config.toml
arch = "edsr"
model = "image deblurring model"
dataset = "telescope images of galaxies (Galaxy Zoo DECaLS)"
train_examples = 88335
image_size = 48
crop_scale_min = 1
horizontal_flip = true
translate = 0.06
task = "deblurring"
loss = "l1"
norm = "batchnorm"
hidden_act = "silu"
depths = [18]
kernel_size = 3
stem = "deep"
widths = [96]
init = "orthogonal"
residual_init = "none"
optimizer = "normuon"
muon_scale = "original"
learning_rate = 0.034
momentum = 0.95
nesterov = true
orthogonalizer = "newton_schulz_5"
adamw_lr_other_params = 0.0012
ema_decay = 0.99
max_steps = 17400
batch_size = 32
epochs = 6.3
lr_schedule = "constant"
warmup_steps = 870
weight_decay = 0.007
adamw_weight_decay_other_params = 0
Rows from block 7 of a small image deblurring model, named by matrix and row number. Rows with one number belong to one channel. Each number is 50 + 15 x the weight over its row's rms, rounded and kept within 0 to 99. All counts start at 0.
Before each channel's rows are labels from the 100 images, of 14976, where the channel reaches its highest value: "peak at" is the part of the image that holds the peak. Only what is clearly more common there than usual is listed. The data: telescope images of galaxies (Galaxy Zoo DECaLS). In brackets: how many of the 100.
# convs0: first 3x3 conv (model.blocks.7.convs.0.weight, 96x96x3x3, each kernel summed), inputs 0-47
# convs1: second 3x3 conv (model.blocks.7.convs.1.weight, 96x96x3x3, transposed, each kernel summed), outputs 0-47

peak at: top left (70)
convs0.85:40 59 60 35 47 39 78 60 44 65 35 24 46 37 25 60 48 61 29 47 47 62 31 46 59 51 54 45 54 77 75 29 48 42 42 27 12 48 41 54 61 33 53 45 60 36 56 37
convs1.85:71 47 55 66 40 66 44 44 57 42 82 49 58 61 74 61 56 25 60 56 50 44 60 73 54 68 57 38 48 08 50 64 30 69 66 45 48 48 56 45 34 51 47 54 36 58 23 62

peak at: bottom centre (45); bottom right (30)
convs0.36:37 80 68 97 46 41 45 64 85 49 53 38 99 43 66 30 60 59 56 48 33 51 34 29 53 12 43 28 49 50 34 39 42 67 59 40 47 19 45 50 53 50 65 56 49 64 52 27
convs1.36:75 37 44 00 52 75 35 41 30 59 37 43 18 54 70 48 36 53 51 56 72 45 55 41 47 92 56 82 40 52 53 58 29 38 32 63 35 45 43 57 34 37 43 48 49 42 64 96

peak at: top centre (29); top right (27)
convs0.56:50 74 52 35 57 46 64 56 38 36 47 36 99 47 50 62 52 53 42 25 51 43 32 55 40 53 48 24 60 55 45 43 15 60 45 33 73 18 46 43 58 62 70 36 45 42 40 09
convs1.56:53 40 58 67 51 47 40 44 66 65 62 57 16 58 46 67 66 36 56 70 48 62 67 56 52 39 52 71 48 50 59 86 55 27 44 64 18 71 50 53 35 41 21 57 58 68 56 78

peak at: bottom centre (29)
convs0.77:35 69 50 48 67 54 45 41 48 50 53 49 57 47 09 39 56 47 74 35 60 43 52 33 63 33 29 51 57 31 36 68 46 49 42 43 51 61 46 80 50 51 46 27 04 39 60 45
convs1.77:59 53 58 50 80 52 67 59 49 48 56 38 45 46 00 58 69 31 40 78 41 34 47 56 43 36 61 53 56 71 47 43 39 66 59 39 82 41 43 60 73 63 77 32 44 48 29 50

peak at: centre (52)
convs0.78:58 42 36 54 45 86 47 56 52 48 51 45 44 53 47 62 55 56 53 34 27 46 48 56 65 55 55 11 48 37 30 30 51 48 50 29 84 91 60 52 56 41 95 62 56 65 44 33
convs1.78:71 51 59 54 43 42 60 41 55 57 43 34 58 39 68 66 41 47 69 70 68 52 56 51 30 53 47 81 46 73 33 59 44 57 44 62 28 25 41 63 47 51 08 59 48 29 59 60

peak at: centre (71); middle right (29)
convs0.0:45 44 62 37 47 30 51 86 34 50 51 28 45 62 38 30 49 49 77 40 25 22 50 39 52 46 42 45 47 40 37 59 48 35 52 45 36 60 68 51 41 63 29 60 23 53 56 50
convs1.0:13 56 21 51 74 56 52 63 69 37 48 35 51 81 56 58 56 43 51 68 37 41 24 47 69 72 51 38 44 44 43 39 52 53 46 50 52 53 40 29 67 50 57 45 58 52 51 48

peak at: bottom right (55)
convs0.62:58 55 49 58 57 59 35 49 45 62 50 47 14 23 63 60 61 66 45 45 44 43 48 70 43 40 42 18 38 74 35 60 35 55 30 51 79 77 40 51 52 30 58 29 71 33 50 72
convs1.62:73 54 44 45 60 57 76 54 49 18 78 60 59 65 47 57 41 02 20 36 49 33 67 84 67 54 40 52 46 34 52 58 43 65 67 44 17 38 49 72 39 56 52 59 30 64 61 38

peak at: centre (90)
convs0.29:82 46 54 89 12 47 26 45 40 50 47 45 58 47 63 48 75 40 62 51 35 26 41 24 53 38 54 47 39 29 76 46 47 47 73 38 44 70 29 46 53 23 31 53 21 67 71 51
convs1.29:81 52 50 33 19 59 62 43 39 45 42 33 54 59 38 36 77 59 56 71 60 81 53 57 57 71 56 66 38 63 24 28 46 72 11 56 24 32 45 52 40 65 63 59 54 36 36 52

peak at: top right (29)
convs0.86:58 49 43 52 41 57 35 64 55 43 40 51 46 59 60 49 43 58 57 49 44 48 44 59 43 53 56 40 46 59 31 47 44 68 44 37 50 51 22 15 31 47 54 45 55 62 79 60
convs1.86:34 53 56 44 58 54 52 30 49 61 53 47 50 36 41 36 56 50 36 47 48 55 46 45 42 34 32 70 52 44 44 60 51 34 50 57 48 52 74 70 22 31 52 45 52 49 10 46

peak at: middle right (97)
convs0.71:54 49 60 46 37 63 60 30 54 79 86 32 59 52 53 51 63 48 41 55 49 78 61 52 56 60 64 00 36 60 38 74 69 50 58 74 40 33 33 53 55 44 65 50 64 48 56 46
convs1.71:48 38 39 41 46 47 51 49 49 29 53 49 29 54 43 39 66 28 63 85 48 51 46 29 53 57 54 72 50 40 46 67 25 55 50 43 67 47 60 71 47 65 49 54 50 46 62 50

peak at: centre (58)
convs0.80:41 55 39 45 52 55 45 44 40 45 69 48 47 48 40 39 43 46 38 37 56 20 46 61 64 47 42 51 35 64 67 48 48 52 35 39 50 68 42 37 58 49 46 52 46 46 48 40
convs1.80:47 51 60 60 57 44 42 50 49 37 34 61 55 39 52 36 14 70 50 65 55 80 40 45 49 44 56 53 54 25 61 30 46 46 46 54 50 70 55 43 48 52 51 60 60 50 59 58

peak at: centre (34)
convs0.82:27 49 45 44 60 34 35 31 30 33 44 40 40 76 56 41 41 59 57 41 49 58 47 36 18 52 29 55 57 65 44 43 36 49 40 62 69 58 73 63 64 75 38 43 58 42 48 44
convs1.82:75 55 57 61 40 56 71 63 76 79 61 58 57 40 63 50 34 63 40 87 65 33 18 40 60 70 61 47 58 25 58 44 72 53 77 50 31 42 34 47 32 25 44 49 52 49 69 82

peak at: bottom right (34); bottom left (29)
convs0.40:31 25 60 78 48 53 45 59 43 44 48 56 70 51 69 37 67 43 38 51 46 63 29 54 82 33 44 50 57 41 63 56 42 67 33 64 72 11 47 72 42 44 50 43 35 29 53 61
convs1.40:61 51 35 27 38 48 61 75 53 29 79 49 30 66 22 65 48 58 30 66 46 51 49 52 52 64 50 52 14 64 68 65 37 32 93 37 43 70 65 42 62 63 40 58 66 73 33 39

peak at: bottom left (37)
convs0.41:46 37 46 57 40 55 46 50 48 47 00 59 71 60 54 48 36 48 66 50 51 60 49 50 55 51 55 47 59 46 47 41 49 53 08 54 53 55 41 52 72 48 49 58 43 47 45 53
convs1.41:45 55 38 47 65 50 52 29 46 61 99 52 29 51 59 35 86 52 59 49 51 44 53 41 37 49 29 45 64 54 44 67 51 46 83 15 39 34 55 51 35 58 48 43 48 47 42 42

peak at: top centre (28)
convs0.64:48 30 54 62 36 58 29 60 41 51 66 28 35 50 36 22 96 62 66 41 22 37 54 21 42 35 34 65 73 32 60 43 32 98 51 55 54 31 70 82 52 46 37 41 33 56 56 37
convs1.64:43 69 44 33 58 55 77 56 72 50 60 48 63 41 52 61 48 13 54 60 64 76 75 47 34 61 61 22 56 55 60 55 50 02 82 38 51 64 14 47 36 51 64 46 50 62 48 42

peak at: bottom left (35); bottom right (33)
convs0.14:48 79 70 43 37 73 25 56 13 59 47 56 68 46 47 36 49 41 61 62 55 53 50 63 32 40 57 61 48 45 57 32 40 28 56 44 61 57 42 47 32 44 55 63 60 48 43 54
convs1.14:62 42 32 48 66 43 67 60 74 47 95 56 50 53 56 55 46 33 37 38 42 47 75 74 56 70 58 34 51 62 48 56 41 56 53 52 21 38 55 49 15 62 46 45 31 64 49 51

peak at: middle right (94)
convs0.49:52 46 55 53 44 58 51 30 49 84 56 37 52 51 45 54 52 19 58 53 67 44 45 51 62 47 52 28 42 59 53 56 80 49 56 48 63 51 45 48 48 44 62 49 50 44 58 42
convs1.49:46 54 37 38 58 45 44 53 45 53 64 53 54 38 40 61 32 46 40 76 38 57 29 45 54 44 49 30 43 49 44 79 59 42 59 69 48 51 22 44 21 59 39 28 55 45 18 51

peak at: top left (27)
convs0.8:58 76 54 42 53 36 50 39 34 50 33 41 45 76 35 40 52 72 59 51 60 82 51 58 51 34 30 46 60 52 67 46 22 52 45 75 53 43 52 27 86 59 45 78 22 73 53 46
convs1.8:75 55 07 60 43 41 63 61 42 99 58 62 52 54 56 55 52 64 38 36 49 67 47 73 50 72 75 45 86 38 48 48 45 56 61 52 42 51 56 47 54 54 46 79 99 47 24 57

peak at: top right (30)
convs0.26:61 25 34 55 33 77 60 65 48 41 38 50 64 43 63 57 27 80 49 45 50 15 50 63 53 36 66 46 67 55 56 55 49 53 79 57 57 57 45 49 53 45 52 54 43 61 60 46
convs1.26:36 81 63 56 49 30 37 47 42 61 65 51 29 59 48 43 72 23 41 62 44 60 53 38 39 50 53 38 34 34 51 58 55 51 41 43 48 50 62 22 47 49 42 28 45 36 52 47

peak at: bottom left (31)
convs0.5:41 16 55 82 60 48 33 40 42 40 46 43 28 27 60 53 49 49 48 43 55 30 66 73 52 44 54 60 76 68 35 62 31 34 56 75 86 46 62 47 60 43 51 41 65 48 46 48
convs1.5:57 57 20 15 23 40 69 56 57 27 68 50 67 54 53 42 56 46 06 43 43 71 36 57 57 69 48 36 35 18 39 51 51 71 51 48 22 51 44 50 43 61 51 48 51 52 78 62