config.toml
arch = "edsr"
crop_scale_min = 1
norm = "batchnorm"
init = "orthogonal"
muon_scale = "original"
Rows from block 8 of a small image deblurring model, named by matrix and row number. Rows with one number belong to one channel. Each number is 200 + 40 x the weight over its row's rms, rounded and kept within 0 to 999. All counts start at 0.
After each channel's rows are labels from the 100 images, of 14976, where the channel reaches its highest value: "responds to" is what is common among them. Only what is clearly more common there than usual is listed. The data: telescope images of galaxies (Galaxy Zoo DECaLS).
# convs0: first 3x3 conv (model.blocks.8.convs.0.weight, 96x96x3x3, each kernel summed), inputs 0-95
# convs1: second 3x3 conv (model.blocks.8.convs.1.weight, 96x96x3x3, transposed, each kernel summed), outputs 0-95

convs0.48,131,224,224,196,183,208,227,162,227,241,282,230,89,220,224,183,178,218,204,160,167,216,225,220,180,179,219,203,248,239,224,170,168,251,197,170,163,184,173,214,160,200,109,167,172,182,131,296,223,210,150,251,198,238,140,204,179,200,146,198,118,209,160,185,235,213,269,235,205,202,205,111,182,197,224,276,194,232,222,224,103,171,230,212,154,191,164,242,197,206,155,238,162,142,247,258
convs1.48,230,157,191,170,174,206,228,215,128,210,172,257,303,185,198,221,184,194,186,188,221,222,255,163,147,277,181,221,176,101,194,260,202,119,175,184,225,201,207,152,159,213,254,185,202,226,250,133,247,166,241,168,219,281,236,164,243,187,260,215,309,211,242,197,160,129,204,168,159,169,225,307,166,192,177,231,218,218,189,193,249,211,210,204,212,268,239,215,178,225,175,203,148,183,184,198
responds to: shape: star or artifact

convs0.78,239,74,215,233,177,225,213,165,288,210,224,232,246,250,199,197,203,180,198,157,229,212,205,154,200,270,186,157,204,268,221,228,219,173,172,195,196,232,179,184,247,201,200,155,205,216,211,130,192,210,159,199,221,211,328,235,162,242,180,52,208,187,238,98,200,216,212,182,216,191,231,221,163,289,221,195,186,189,141,213,190,171,149,157,196,189,179,221,213,192,202,157,224,224,256,196
convs1.78,205,269,212,154,184,174,127,244,131,134,199,197,171,190,226,205,161,279,148,173,216,221,155,178,178,119,203,266,233,114,183,196,122,192,253,204,165,198,218,214,164,163,193,232,172,188,228,200,224,184,215,221,144,195,103,173,252,123,208,241,185,199,187,321,178,196,192,243,192,233,159,182,206,159,153,227,194,183,243,158,217,242,186,258,171,267,215,153,196,197,178,241,185,203,137,251
responds to: shape: featured or disk; edge-on disk: no; spiral arms: yes

convs0.51,219,211,214,232,204,196,182,157,212,164,182,178,205,19,189,223,155,190,200,185,336,188,189,224,191,200,281,197,225,183,162,204,190,181,202,170,179,233,179,167,102,35,184,169,217,204,206,199,187,235,183,250,234,203,187,194,207,165,182,169,225,208,210,210,211,185,182,228,203,168,227,193,183,216,189,175,149,182,175,166,246,183,216,162,184,146,243,189,168,125,209,196,144,175,230,238
convs1.51,121,211,179,206,238,225,237,200,232,198,190,218,195,257,188,205,160,273,165,217,0,190,226,150,155,209,153,192,132,189,206,264,151,201,231,245,224,183,189,243,251,168,225,187,155,278,169,197,225,118,210,214,226,184,188,176,171,214,209,265,201,180,183,224,175,229,198,204,266,256,183,144,230,189,146,220,191,212,189,190,263,242,213,236,211,221,166,194,217,175,182,213,151,155,174,235
responds to: shape: featured or disk; edge-on disk: no; spiral arms: yes

convs0.23,170,103,211,214,167,160,166,174,199,181,150,216,133,251,233,246,74,167,221,163,213,159,177,191,196,158,224,230,176,120,201,206,178,161,155,238,245,225,203,115,215,222,216,229,136,211,222,243,150,206,183,168,164,172,234,111,200,189,185,175,213,155,218,179,210,193,262,173,252,212,139,163,217,211,221,266,203,176,299,199,186,227,202,157,137,185,244,208,160,157,208,284,206,222,248,179
convs1.23,229,261,202,182,234,223,219,237,221,243,190,204,256,192,177,198,141,255,206,210,204,254,119,210,210,243,198,183,125,247,242,135,223,197,214,182,143,198,206,197,227,194,196,195,298,189,208,221,175,247,225,250,248,169,209,269,222,198,312,233,219,260,254,240,240,311,242,218,216,212,269,243,181,168,196,175,180,215,144,213,213,198,232,216,287,221,174,228,231,209,130,151,151,168,141,215
responds to: shape: featured or disk; edge-on disk: no; spiral arms: yes

convs0.29,197,213,178,201,187,112,183,210,162,177,158,161,208,199,173,166,170,175,186,172,154,185,193,224,298,158,194,221,166,246,193,185,202,169,168,183,172,250,235,132,191,170,195,252,194,215,235,185,206,194,171,255,180,66,142,194,200,165,201,212,155,226,138,209,221,185,165,182,261,154,209,180,162,187,238,126,197,201,181,193,191,186,139,167,146,239,135,381,231,203,188,211,219,185,211,211
convs1.29,175,160,197,210,270,178,203,219,242,215,182,212,191,251,184,196,160,207,235,172,220,203,85,157,198,203,248,165,216,136,209,175,214,204,216,250,143,167,203,186,230,257,196,197,189,178,172,203,241,237,201,144,240,336,226,126,221,232,297,171,311,272,182,182,190,226,224,182,172,249,181,210,250,206,225,289,132,140,188,178,210,197,152,221,183,171,168,175,185,151,179,232,211,215,176,231
responds to: roundness: round

convs0.17,200,69,209,200,227,201,193,204,181,222,117,201,142,190,241,136,209,203,173,187,210,206,170,170,201,207,201,139,244,195,211,190,195,185,230,206,176,242,201,272,181,186,215,233,179,189,191,237,173,169,177,196,167,108,186,184,206,209,286,195,184,246,212,232,215,200,171,189,202,228,122,219,163,14,168,204,132,165,220,190,181,225,272,244,186,234,197,235,152,237,186,126,184,174,168,190
convs1.17,240,296,190,207,168,189,205,164,208,207,231,170,176,202,175,226,88,187,231,210,211,170,191,219,209,149,188,179,242,200,208,106,223,164,223,227,183,151,153,201,188,157,172,172,272,191,153,173,204,229,156,191,223,180,189,138,171,211,160,169,228,163,169,153,107,262,155,192,181,172,257,105,272,303,191,149,245,172,190,234,209,207,175,175,184,223,204,174,144,205,223,294,242,252,210,181
responds to: roundness: round

convs0.81,128,192,176,274,161,171,214,228,288,218,248,215,212,172,184,186,238,252,234,209,138,151,210,175,155,169,171,171,163,203,209,181,199,221,253,200,212,236,152,207,166,218,197,203,154,210,116,166,161,190,153,237,183,197,184,191,171,210,266,233,254,178,169,172,216,185,251,281,189,208,156,221,113,136,226,201,257,187,201,192,100,212,210,138,209,181,209,184,219,130,111,265,124,124,181,199
convs1.81,261,161,239,149,154,253,232,232,145,147,124,188,216,189,221,172,155,233,226,121,227,208,160,192,192,279,217,285,172,209,196,185,149,171,163,181,184,178,237,205,223,199,185,158,186,235,224,202,216,253,213,174,212,228,230,192,169,215,93,217,190,224,219,212,260,261,190,113,186,195,192,240,160,254,220,264,127,286,171,232,185,176,192,277,164,238,255,227,148,174,212,160,151,149,210,219
responds to: roundness: round