{"dataset": "telescope images of galaxies (Galaxy Zoo DECaLS)", "train_examples": 88335, "crop_scale_min": 1, "horizontal_flip": true, "loss": "l1", "arch": "edsr", "kernel_size": 3, "widths": [96], "muon_scale": "original", "batch_size": 32, "adamw_weight_decay_other_params": 0}
Rows from block 4 of a small image deblurring model, named by matrix and row number. Rows with one number belong to one channel. Each number is 200 + 20 x the weight over its row's rms, rounded and kept within 0 to 999. All counts start at 0.
After each channel's rows are labels from the 100 images, of 14976, where the channel reaches its highest value: "strongest on" is what is common among them; "patch colour" is the nearest of a few named colours to the mean colour under the peak. Only what is clearly more common there than usual is listed. The data: telescope images of galaxies (Galaxy Zoo DECaLS).
# convs0: first 3x3 conv (model.blocks.4.convs.0.weight, 96x96x3x3, each kernel summed), inputs 0-95
# convs1: second 3x3 conv (model.blocks.4.convs.1.weight, 96x96x3x3, transposed, each kernel summed), outputs 0-95

convs0.55,204,180,198,231,169,207,208,170,142,196,206,223,206,203,207,214,189,172,198,207,219,212,150,182,172,176,223,200,213,221,198,188,224,209,182,189,220,177,187,188,207,184,234,150,197,194,209,173,193,222,216,233,195,184,204,198,200,199,242,216,184,217,203,154,209,193,194,190,163,238,201,201,211,242,212,196,222,184,204,222,201,212,219,187,208,207,164,188,174,186,204,214,208,187,207,195
convs1.55,201,240,194,195,235,210,235,200,215,163,197,189,226,181,202,194,184,218,218,179,231,191,174,188,176,203,195,189,186,197,189,191,168,221,225,205,183,204,201,203,202,201,171,167,195,203,179,220,196,199,201,180,172,194,196,180,203,200,224,162,180,212,207,246,200,212,184,229,211,177,194,176,204,175,203,181,232,236,178,162,182,179,203,225,181,202,211,216,234,243,165,202,190,169,202,215
strongest on: shape: featured or disk; edge-on disk: no; spiral arms: yes
patch colour: grey

convs0.2,192,204,185,197,196,205,200,221,162,208,188,214,187,191,190,189,200,200,219,170,280,242,163,222,164,202,202,197,227,183,191,200,218,175,202,198,181,224,175,176,201,216,186,179,197,184,201,239,153,180,192,195,192,197,187,188,208,209,266,224,197,207,181,181,170,192,180,170,200,178,204,191,201,209,222,197,188,195,226,193,186,206,199,215,182,196,196,214,224,198,191,188,180,188,208,202
convs1.2,208,212,222,225,236,170,215,222,238,182,183,226,231,182,210,196,180,199,217,195,153,205,207,201,157,210,212,201,194,200,208,188,175,226,197,196,202,203,227,257,202,188,212,154,202,225,197,170,239,167,225,214,213,207,214,207,193,218,155,169,185,189,199,232,199,206,207,227,215,213,199,208,175,202,200,201,183,206,180,186,215,204,213,195,198,217,192,197,205,219,162,216,170,189,209,215
strongest on: shape: featured or disk; edge-on disk: no; spiral arms: yes
patch colour: white; pink

convs0.57,184,210,200,176,174,198,205,194,203,210,204,202,190,150,172,224,204,209,190,208,228,185,124,222,178,196,191,194,188,177,192,186,171,189,179,219,187,190,188,205,199,188,191,176,219,178,222,181,184,198,194,213,168,207,213,195,196,206,235,220,235,184,226,190,182,208,198,199,213,187,212,201,169,221,214,195,199,200,167,220,240,188,165,187,181,200,164,210,194,185,176,220,156,173,208,178
convs1.57,211,216,244,182,192,175,212,208,211,139,201,231,201,230,224,207,161,198,157,175,194,202,266,190,183,200,196,190,217,196,218,220,200,190,214,192,200,197,170,209,241,194,193,180,180,202,189,206,203,170,213,199,205,194,187,184,202,204,227,168,149,215,221,200,215,183,200,207,190,200,194,223,195,182,190,181,188,206,196,182,235,183,194,220,215,191,193,208,169,199,181,208,181,201,181,169
strongest on: shape: featured or disk; edge-on disk: no; spiral arms: yes
patch colour: grey

convs0.15,165,224,222,199,187,220,195,205,169,203,210,194,169,216,174,171,204,186,197,156,204,210,163,228,169,211,201,208,203,154,221,227,223,192,198,209,196,208,207,200,211,217,215,186,206,189,208,160,177,180,181,249,227,193,182,196,204,214,252,172,170,187,207,206,202,200,195,224,205,177,187,204,206,172,192,207,200,214,200,225,197,239,206,192,225,194,221,226,183,196,184,218,177,210,235,181
convs1.15,228,182,180,192,224,196,221,212,244,193,199,220,239,182,196,199,194,204,225,241,188,201,203,167,180,202,214,207,219,239,204,153,197,195,214,187,199,204,190,177,202,197,194,207,183,194,178,254,219,177,217,162,166,218,219,219,217,169,184,235,192,200,214,194,183,196,179,187,150,195,226,203,188,223,194,217,217,202,191,185,174,175,201,206,186,196,163,176,221,217,196,210,202,214,197,208
strongest on: spiral arms: yes
patch colour: grey

convs0.86,212,186,208,208,166,186,203,212,219,206,194,187,210,187,213,176,221,191,175,236,197,197,178,187,199,210,192,187,201,320,196,206,201,219,204,198,209,221,170,201,216,199,205,190,217,211,233,203,179,213,201,199,168,186,196,203,214,201,210,208,184,200,195,202,210,195,222,202,166,203,193,190,155,199,210,198,204,182,212,193,203,213,213,214,216,205,208,169,211,187,190,189,156,162,223,204
convs1.86,234,200,216,198,214,218,191,214,188,195,263,199,200,184,223,200,198,175,184,319,190,200,203,224,230,195,214,207,207,212,189,173,203,189,194,198,197,208,197,196,199,197,206,210,185,228,204,214,225,212,224,215,197,201,199,202,188,188,200,218,202,211,213,230,228,205,186,204,171,187,240,185,193,202,221,204,197,188,223,202,201,221,189,224,192,198,203,230,182,217,214,191,191,187,203,206
strongest on: roundness: round
patch colour: grey

convs0.62,206,198,172,208,165,185,198,167,216,181,196,184,203,176,181,230,207,182,196,191,159,180,200,202,192,215,200,194,200,194,194,184,199,178,195,207,176,200,213,232,185,186,198,203,201,231,200,180,173,242,232,192,198,194,209,201,187,211,157,150,247,195,205,206,190,194,168,204,219,219,201,219,189,202,219,164,208,188,142,190,217,206,202,158,210,210,156,200,187,188,192,219,186,185,167,189
convs1.62,189,188,211,179,194,186,197,238,195,214,241,207,194,208,227,183,225,234,186,237,190,198,164,149,208,217,208,186,198,201,184,207,194,211,205,212,229,194,179,198,209,191,190,184,187,198,171,224,187,171,158,185,219,189,185,167,201,199,206,242,164,209,202,185,196,186,175,164,163,201,205,191,230,176,211,199,193,198,209,200,230,179,197,207,238,181,257,200,214,208,212,185,206,202,205,198
strongest on: roundness: round
patch colour: grey

convs0.30,186,202,222,182,199,206,184,199,194,194,194,198,207,207,178,184,204,202,246,194,208,191,216,215,192,212,191,213,198,209,199,177,221,199,178,166,191,212,198,183,214,219,209,204,199,195,202,187,192,203,189,182,199,192,211,204,183,199,191,206,130,211,204,218,178,193,172,182,169,177,200,208,165,192,197,194,209,206,198,191,197,207,316,231,213,203,203,225,211,212,186,208,160,189,205,208
convs1.30,174,188,211,204,291,188,205,189,211,236,184,226,192,186,211,220,199,190,269,216,212,210,204,213,194,197,200,212,205,190,200,198,190,187,209,172,213,189,208,198,191,220,205,215,175,215,197,204,203,201,200,201,194,211,196,197,183,159,183,213,275,205,201,192,229,189,208,220,165,204,195,187,204,196,217,185,221,186,193,211,213,215,247,191,189,208,199,198,175,207,188,190,196,211,201,219
strongest on: bulge size: small
patch colour: brown

convs0.59,200,208,226,208,187,196,202,215,211,186,213,193,193,218,193,191,197,200,188,228,199,228,192,215,191,206,221,198,213,210,200,191,197,159,168,225,205,236,189,173,203,198,171,214,195,184,159,176,223,206,223,184,189,197,163,156,232,220,164,198,169,218,193,173,221,188,214,199,191,182,174,171,211,183,201,207,223,193,220,158,198,210,194,221,214,212,210,174,188,194,234,254,193,173,159,211
convs1.59,170,199,183,197,207,220,181,198,183,244,226,180,216,199,175,191,206,218,223,173,198,201,260,209,207,192,199,196,202,219,176,208,202,210,235,199,197,183,205,175,197,214,217,211,216,184,240,213,186,216,169,224,203,183,238,210,188,183,190,193,195,187,172,220,240,212,204,207,218,207,197,207,185,230,198,183,231,216,192,218,219,177,210,188,184,172,209,199,178,193,214,137,176,221,239,201
strongest on: shape: featured or disk; edge-on disk: no; spiral arms: yes
patch colour: brown; grey

convs0.10,242,202,216,229,189,179,192,215,191,206,192,194,204,177,222,216,217,177,233,210,171,210,234,230,204,196,201,208,183,290,187,204,189,197,210,200,193,195,212,203,182,176,195,233,210,203,238,183,178,260,237,184,163,205,194,175,201,193,195,181,205,213,224,197,213,192,197,213,225,199,175,208,180,200,212,192,219,220,211,209,193,193,204,191,184,208,202,205,170,204,197,205,179,170,201,203
convs1.10,252,203,188,178,246,193,191,222,190,194,241,209,197,208,220,207,194,232,188,292,201,207,213,196,237,181,197,228,198,268,202,182,244,200,209,211,189,198,209,187,210,207,207,198,201,200,157,221,174,210,181,200,229,201,200,196,202,203,212,208,210,201,202,215,202,204,201,192,199,191,248,190,205,202,223,203,203,197,200,197,205,184,201,197,198,194,192,224,209,195,213,195,219,207,192,198
strongest on: roundness: round
patch colour: grey

convs0.94,199,211,198,228,188,198,192,227,131,191,178,221,173,199,205,187,176,208,171,204,238,175,177,157,211,167,196,221,201,216,184,170,177,220,210,205,203,209,195,203,196,195,213,224,200,201,219,225,212,212,191,222,177,156,177,206,238,189,173,205,176,185,200,179,201,205,192,186,161,190,232,215,171,187,215,180,189,188,180,207,203,211,201,166,213,227,203,211,189,228,188,200,180,185,225,220
convs1.94,198,166,202,166,180,220,213,196,262,199,219,201,234,200,177,214,192,192,233,199,190,221,184,206,220,221,186,181,179,206,210,250,234,127,194,184,217,201,191,229,200,199,215,184,155,221,204,199,174,198,189,211,225,193,217,195,186,226,231,217,203,195,201,198,186,180,212,192,220,223,186,194,198,230,189,210,186,200,195,205,187,210,200,198,199,194,186,208,197,182,169,179,170,168,198,194
strongest on: bulge size: small
patch colour: grey

convs0.93,217,184,175,209,171,221,189,193,168,190,238,188,223,195,190,173,188,174,196,203,214,205,203,205,174,242,186,220,144,201,201,195,193,198,197,209,194,202,188,195,216,180,211,228,166,193,224,203,207,214,198,195,197,203,188,197,181,186,168,210,145,189,199,213,219,218,175,214,193,209,171,206,194,250,172,196,166,202,214,180,176,203,188,196,165,208,193,190,206,232,160,232,169,196,222,193
convs1.93,190,221,205,217,199,199,235,212,224,224,183,212,194,198,203,176,217,202,192,175,185,194,185,244,236,185,214,165,184,226,217,222,203,194,209,203,184,224,195,177,211,176,184,232,199,205,204,193,190,156,187,201,200,205,207,211,216,199,197,184,226,194,213,195,258,210,201,193,211,204,197,223,164,167,176,196,247,232,197,197,194,241,196,186,232,199,206,206,198,164,169,187,158,181,185,204
strongest on: bar: no
patch colour: brown; grey

convs0.36,183,221,185,238,171,177,216,201,233,198,177,187,189,185,179,192,206,222,185,175,167,210,182,215,181,197,208,201,210,163,190,224,184,159,212,212,199,205,199,211,179,192,195,191,243,201,243,225,181,186,208,157,223,205,213,188,185,195,176,173,209,207,190,175,204,181,194,203,189,213,208,216,204,163,180,180,197,195,214,170,187,183,213,198,192,190,240,199,198,231,233,166,158,166,193,197
convs1.36,194,160,225,155,196,241,195,213,179,180,201,185,197,217,207,196,204,207,192,230,205,205,234,213,205,194,202,226,243,200,178,179,197,227,189,195,180,180,190,196,220,189,205,224,178,203,176,176,209,215,197,229,176,216,193,206,229,226,223,240,210,198,172,232,186,217,224,183,200,183,214,203,216,210,208,195,188,198,199,236,236,208,198,194,231,225,169,211,177,160,214,244,190,181,210,204
strongest on: spiral arms: yes
patch colour: brown

convs0.64,163,209,204,208,208,179,194,185,251,194,199,201,189,203,217,209,212,196,206,158,206,190,223,181,211,173,187,218,171,150,182,189,231,183,203,170,208,215,188,196,205,188,241,211,182,214,191,214,194,203,226,204,167,195,194,156,200,209,186,217,183,205,196,227,184,187,173,152,218,211,204,203,193,201,232,185,219,204,197,174,197,212,198,197,224,204,144,148,186,184,201,190,192,199,180,193
convs1.64,207,189,195,205,207,186,189,212,141,220,207,203,208,208,196,190,197,206,211,262,206,234,159,183,186,212,214,187,207,224,189,203,179,211,210,210,191,194,231,205,195,221,151,190,215,200,203,183,215,225,166,197,233,179,206,227,191,191,201,194,201,201,198,191,222,188,214,258,166,191,217,174,189,202,194,204,188,204,205,212,168,200,204,209,189,200,258,250,203,208,208,188,210,192,219,202
strongest on: shape: featured or disk; edge-on disk: no; bulge size: small
patch colour: grey; brown

convs0.85,194,184,214,237,191,191,218,208,201,205,181,198,187,200,181,183,209,193,209,188,166,176,194,163,219,220,217,160,196,172,211,190,185,240,191,187,213,252,207,195,230,209,181,220,190,220,185,187,162,210,225,225,214,180,190,217,180,216,180,187,196,236,197,189,205,175,188,165,206,204,174,203,173,211,195,204,201,185,190,164,239,204,192,168,183,214,204,215,221,203,204,250,168,169,200,196
convs1.85,206,208,191,154,186,238,175,183,213,197,217,203,198,197,218,190,180,205,216,216,230,221,192,227,180,185,202,218,180,228,204,211,210,129,215,204,206,159,169,206,204,207,204,202,223,200,205,217,228,186,161,176,200,185,199,183,224,223,207,198,226,192,187,197,222,155,217,215,193,212,231,191,197,176,205,176,202,203,203,252,192,218,198,219,216,174,209,205,183,181,217,163,210,197,202,192
strongest on: shape: featured or disk; edge-on disk: no
patch colour: grey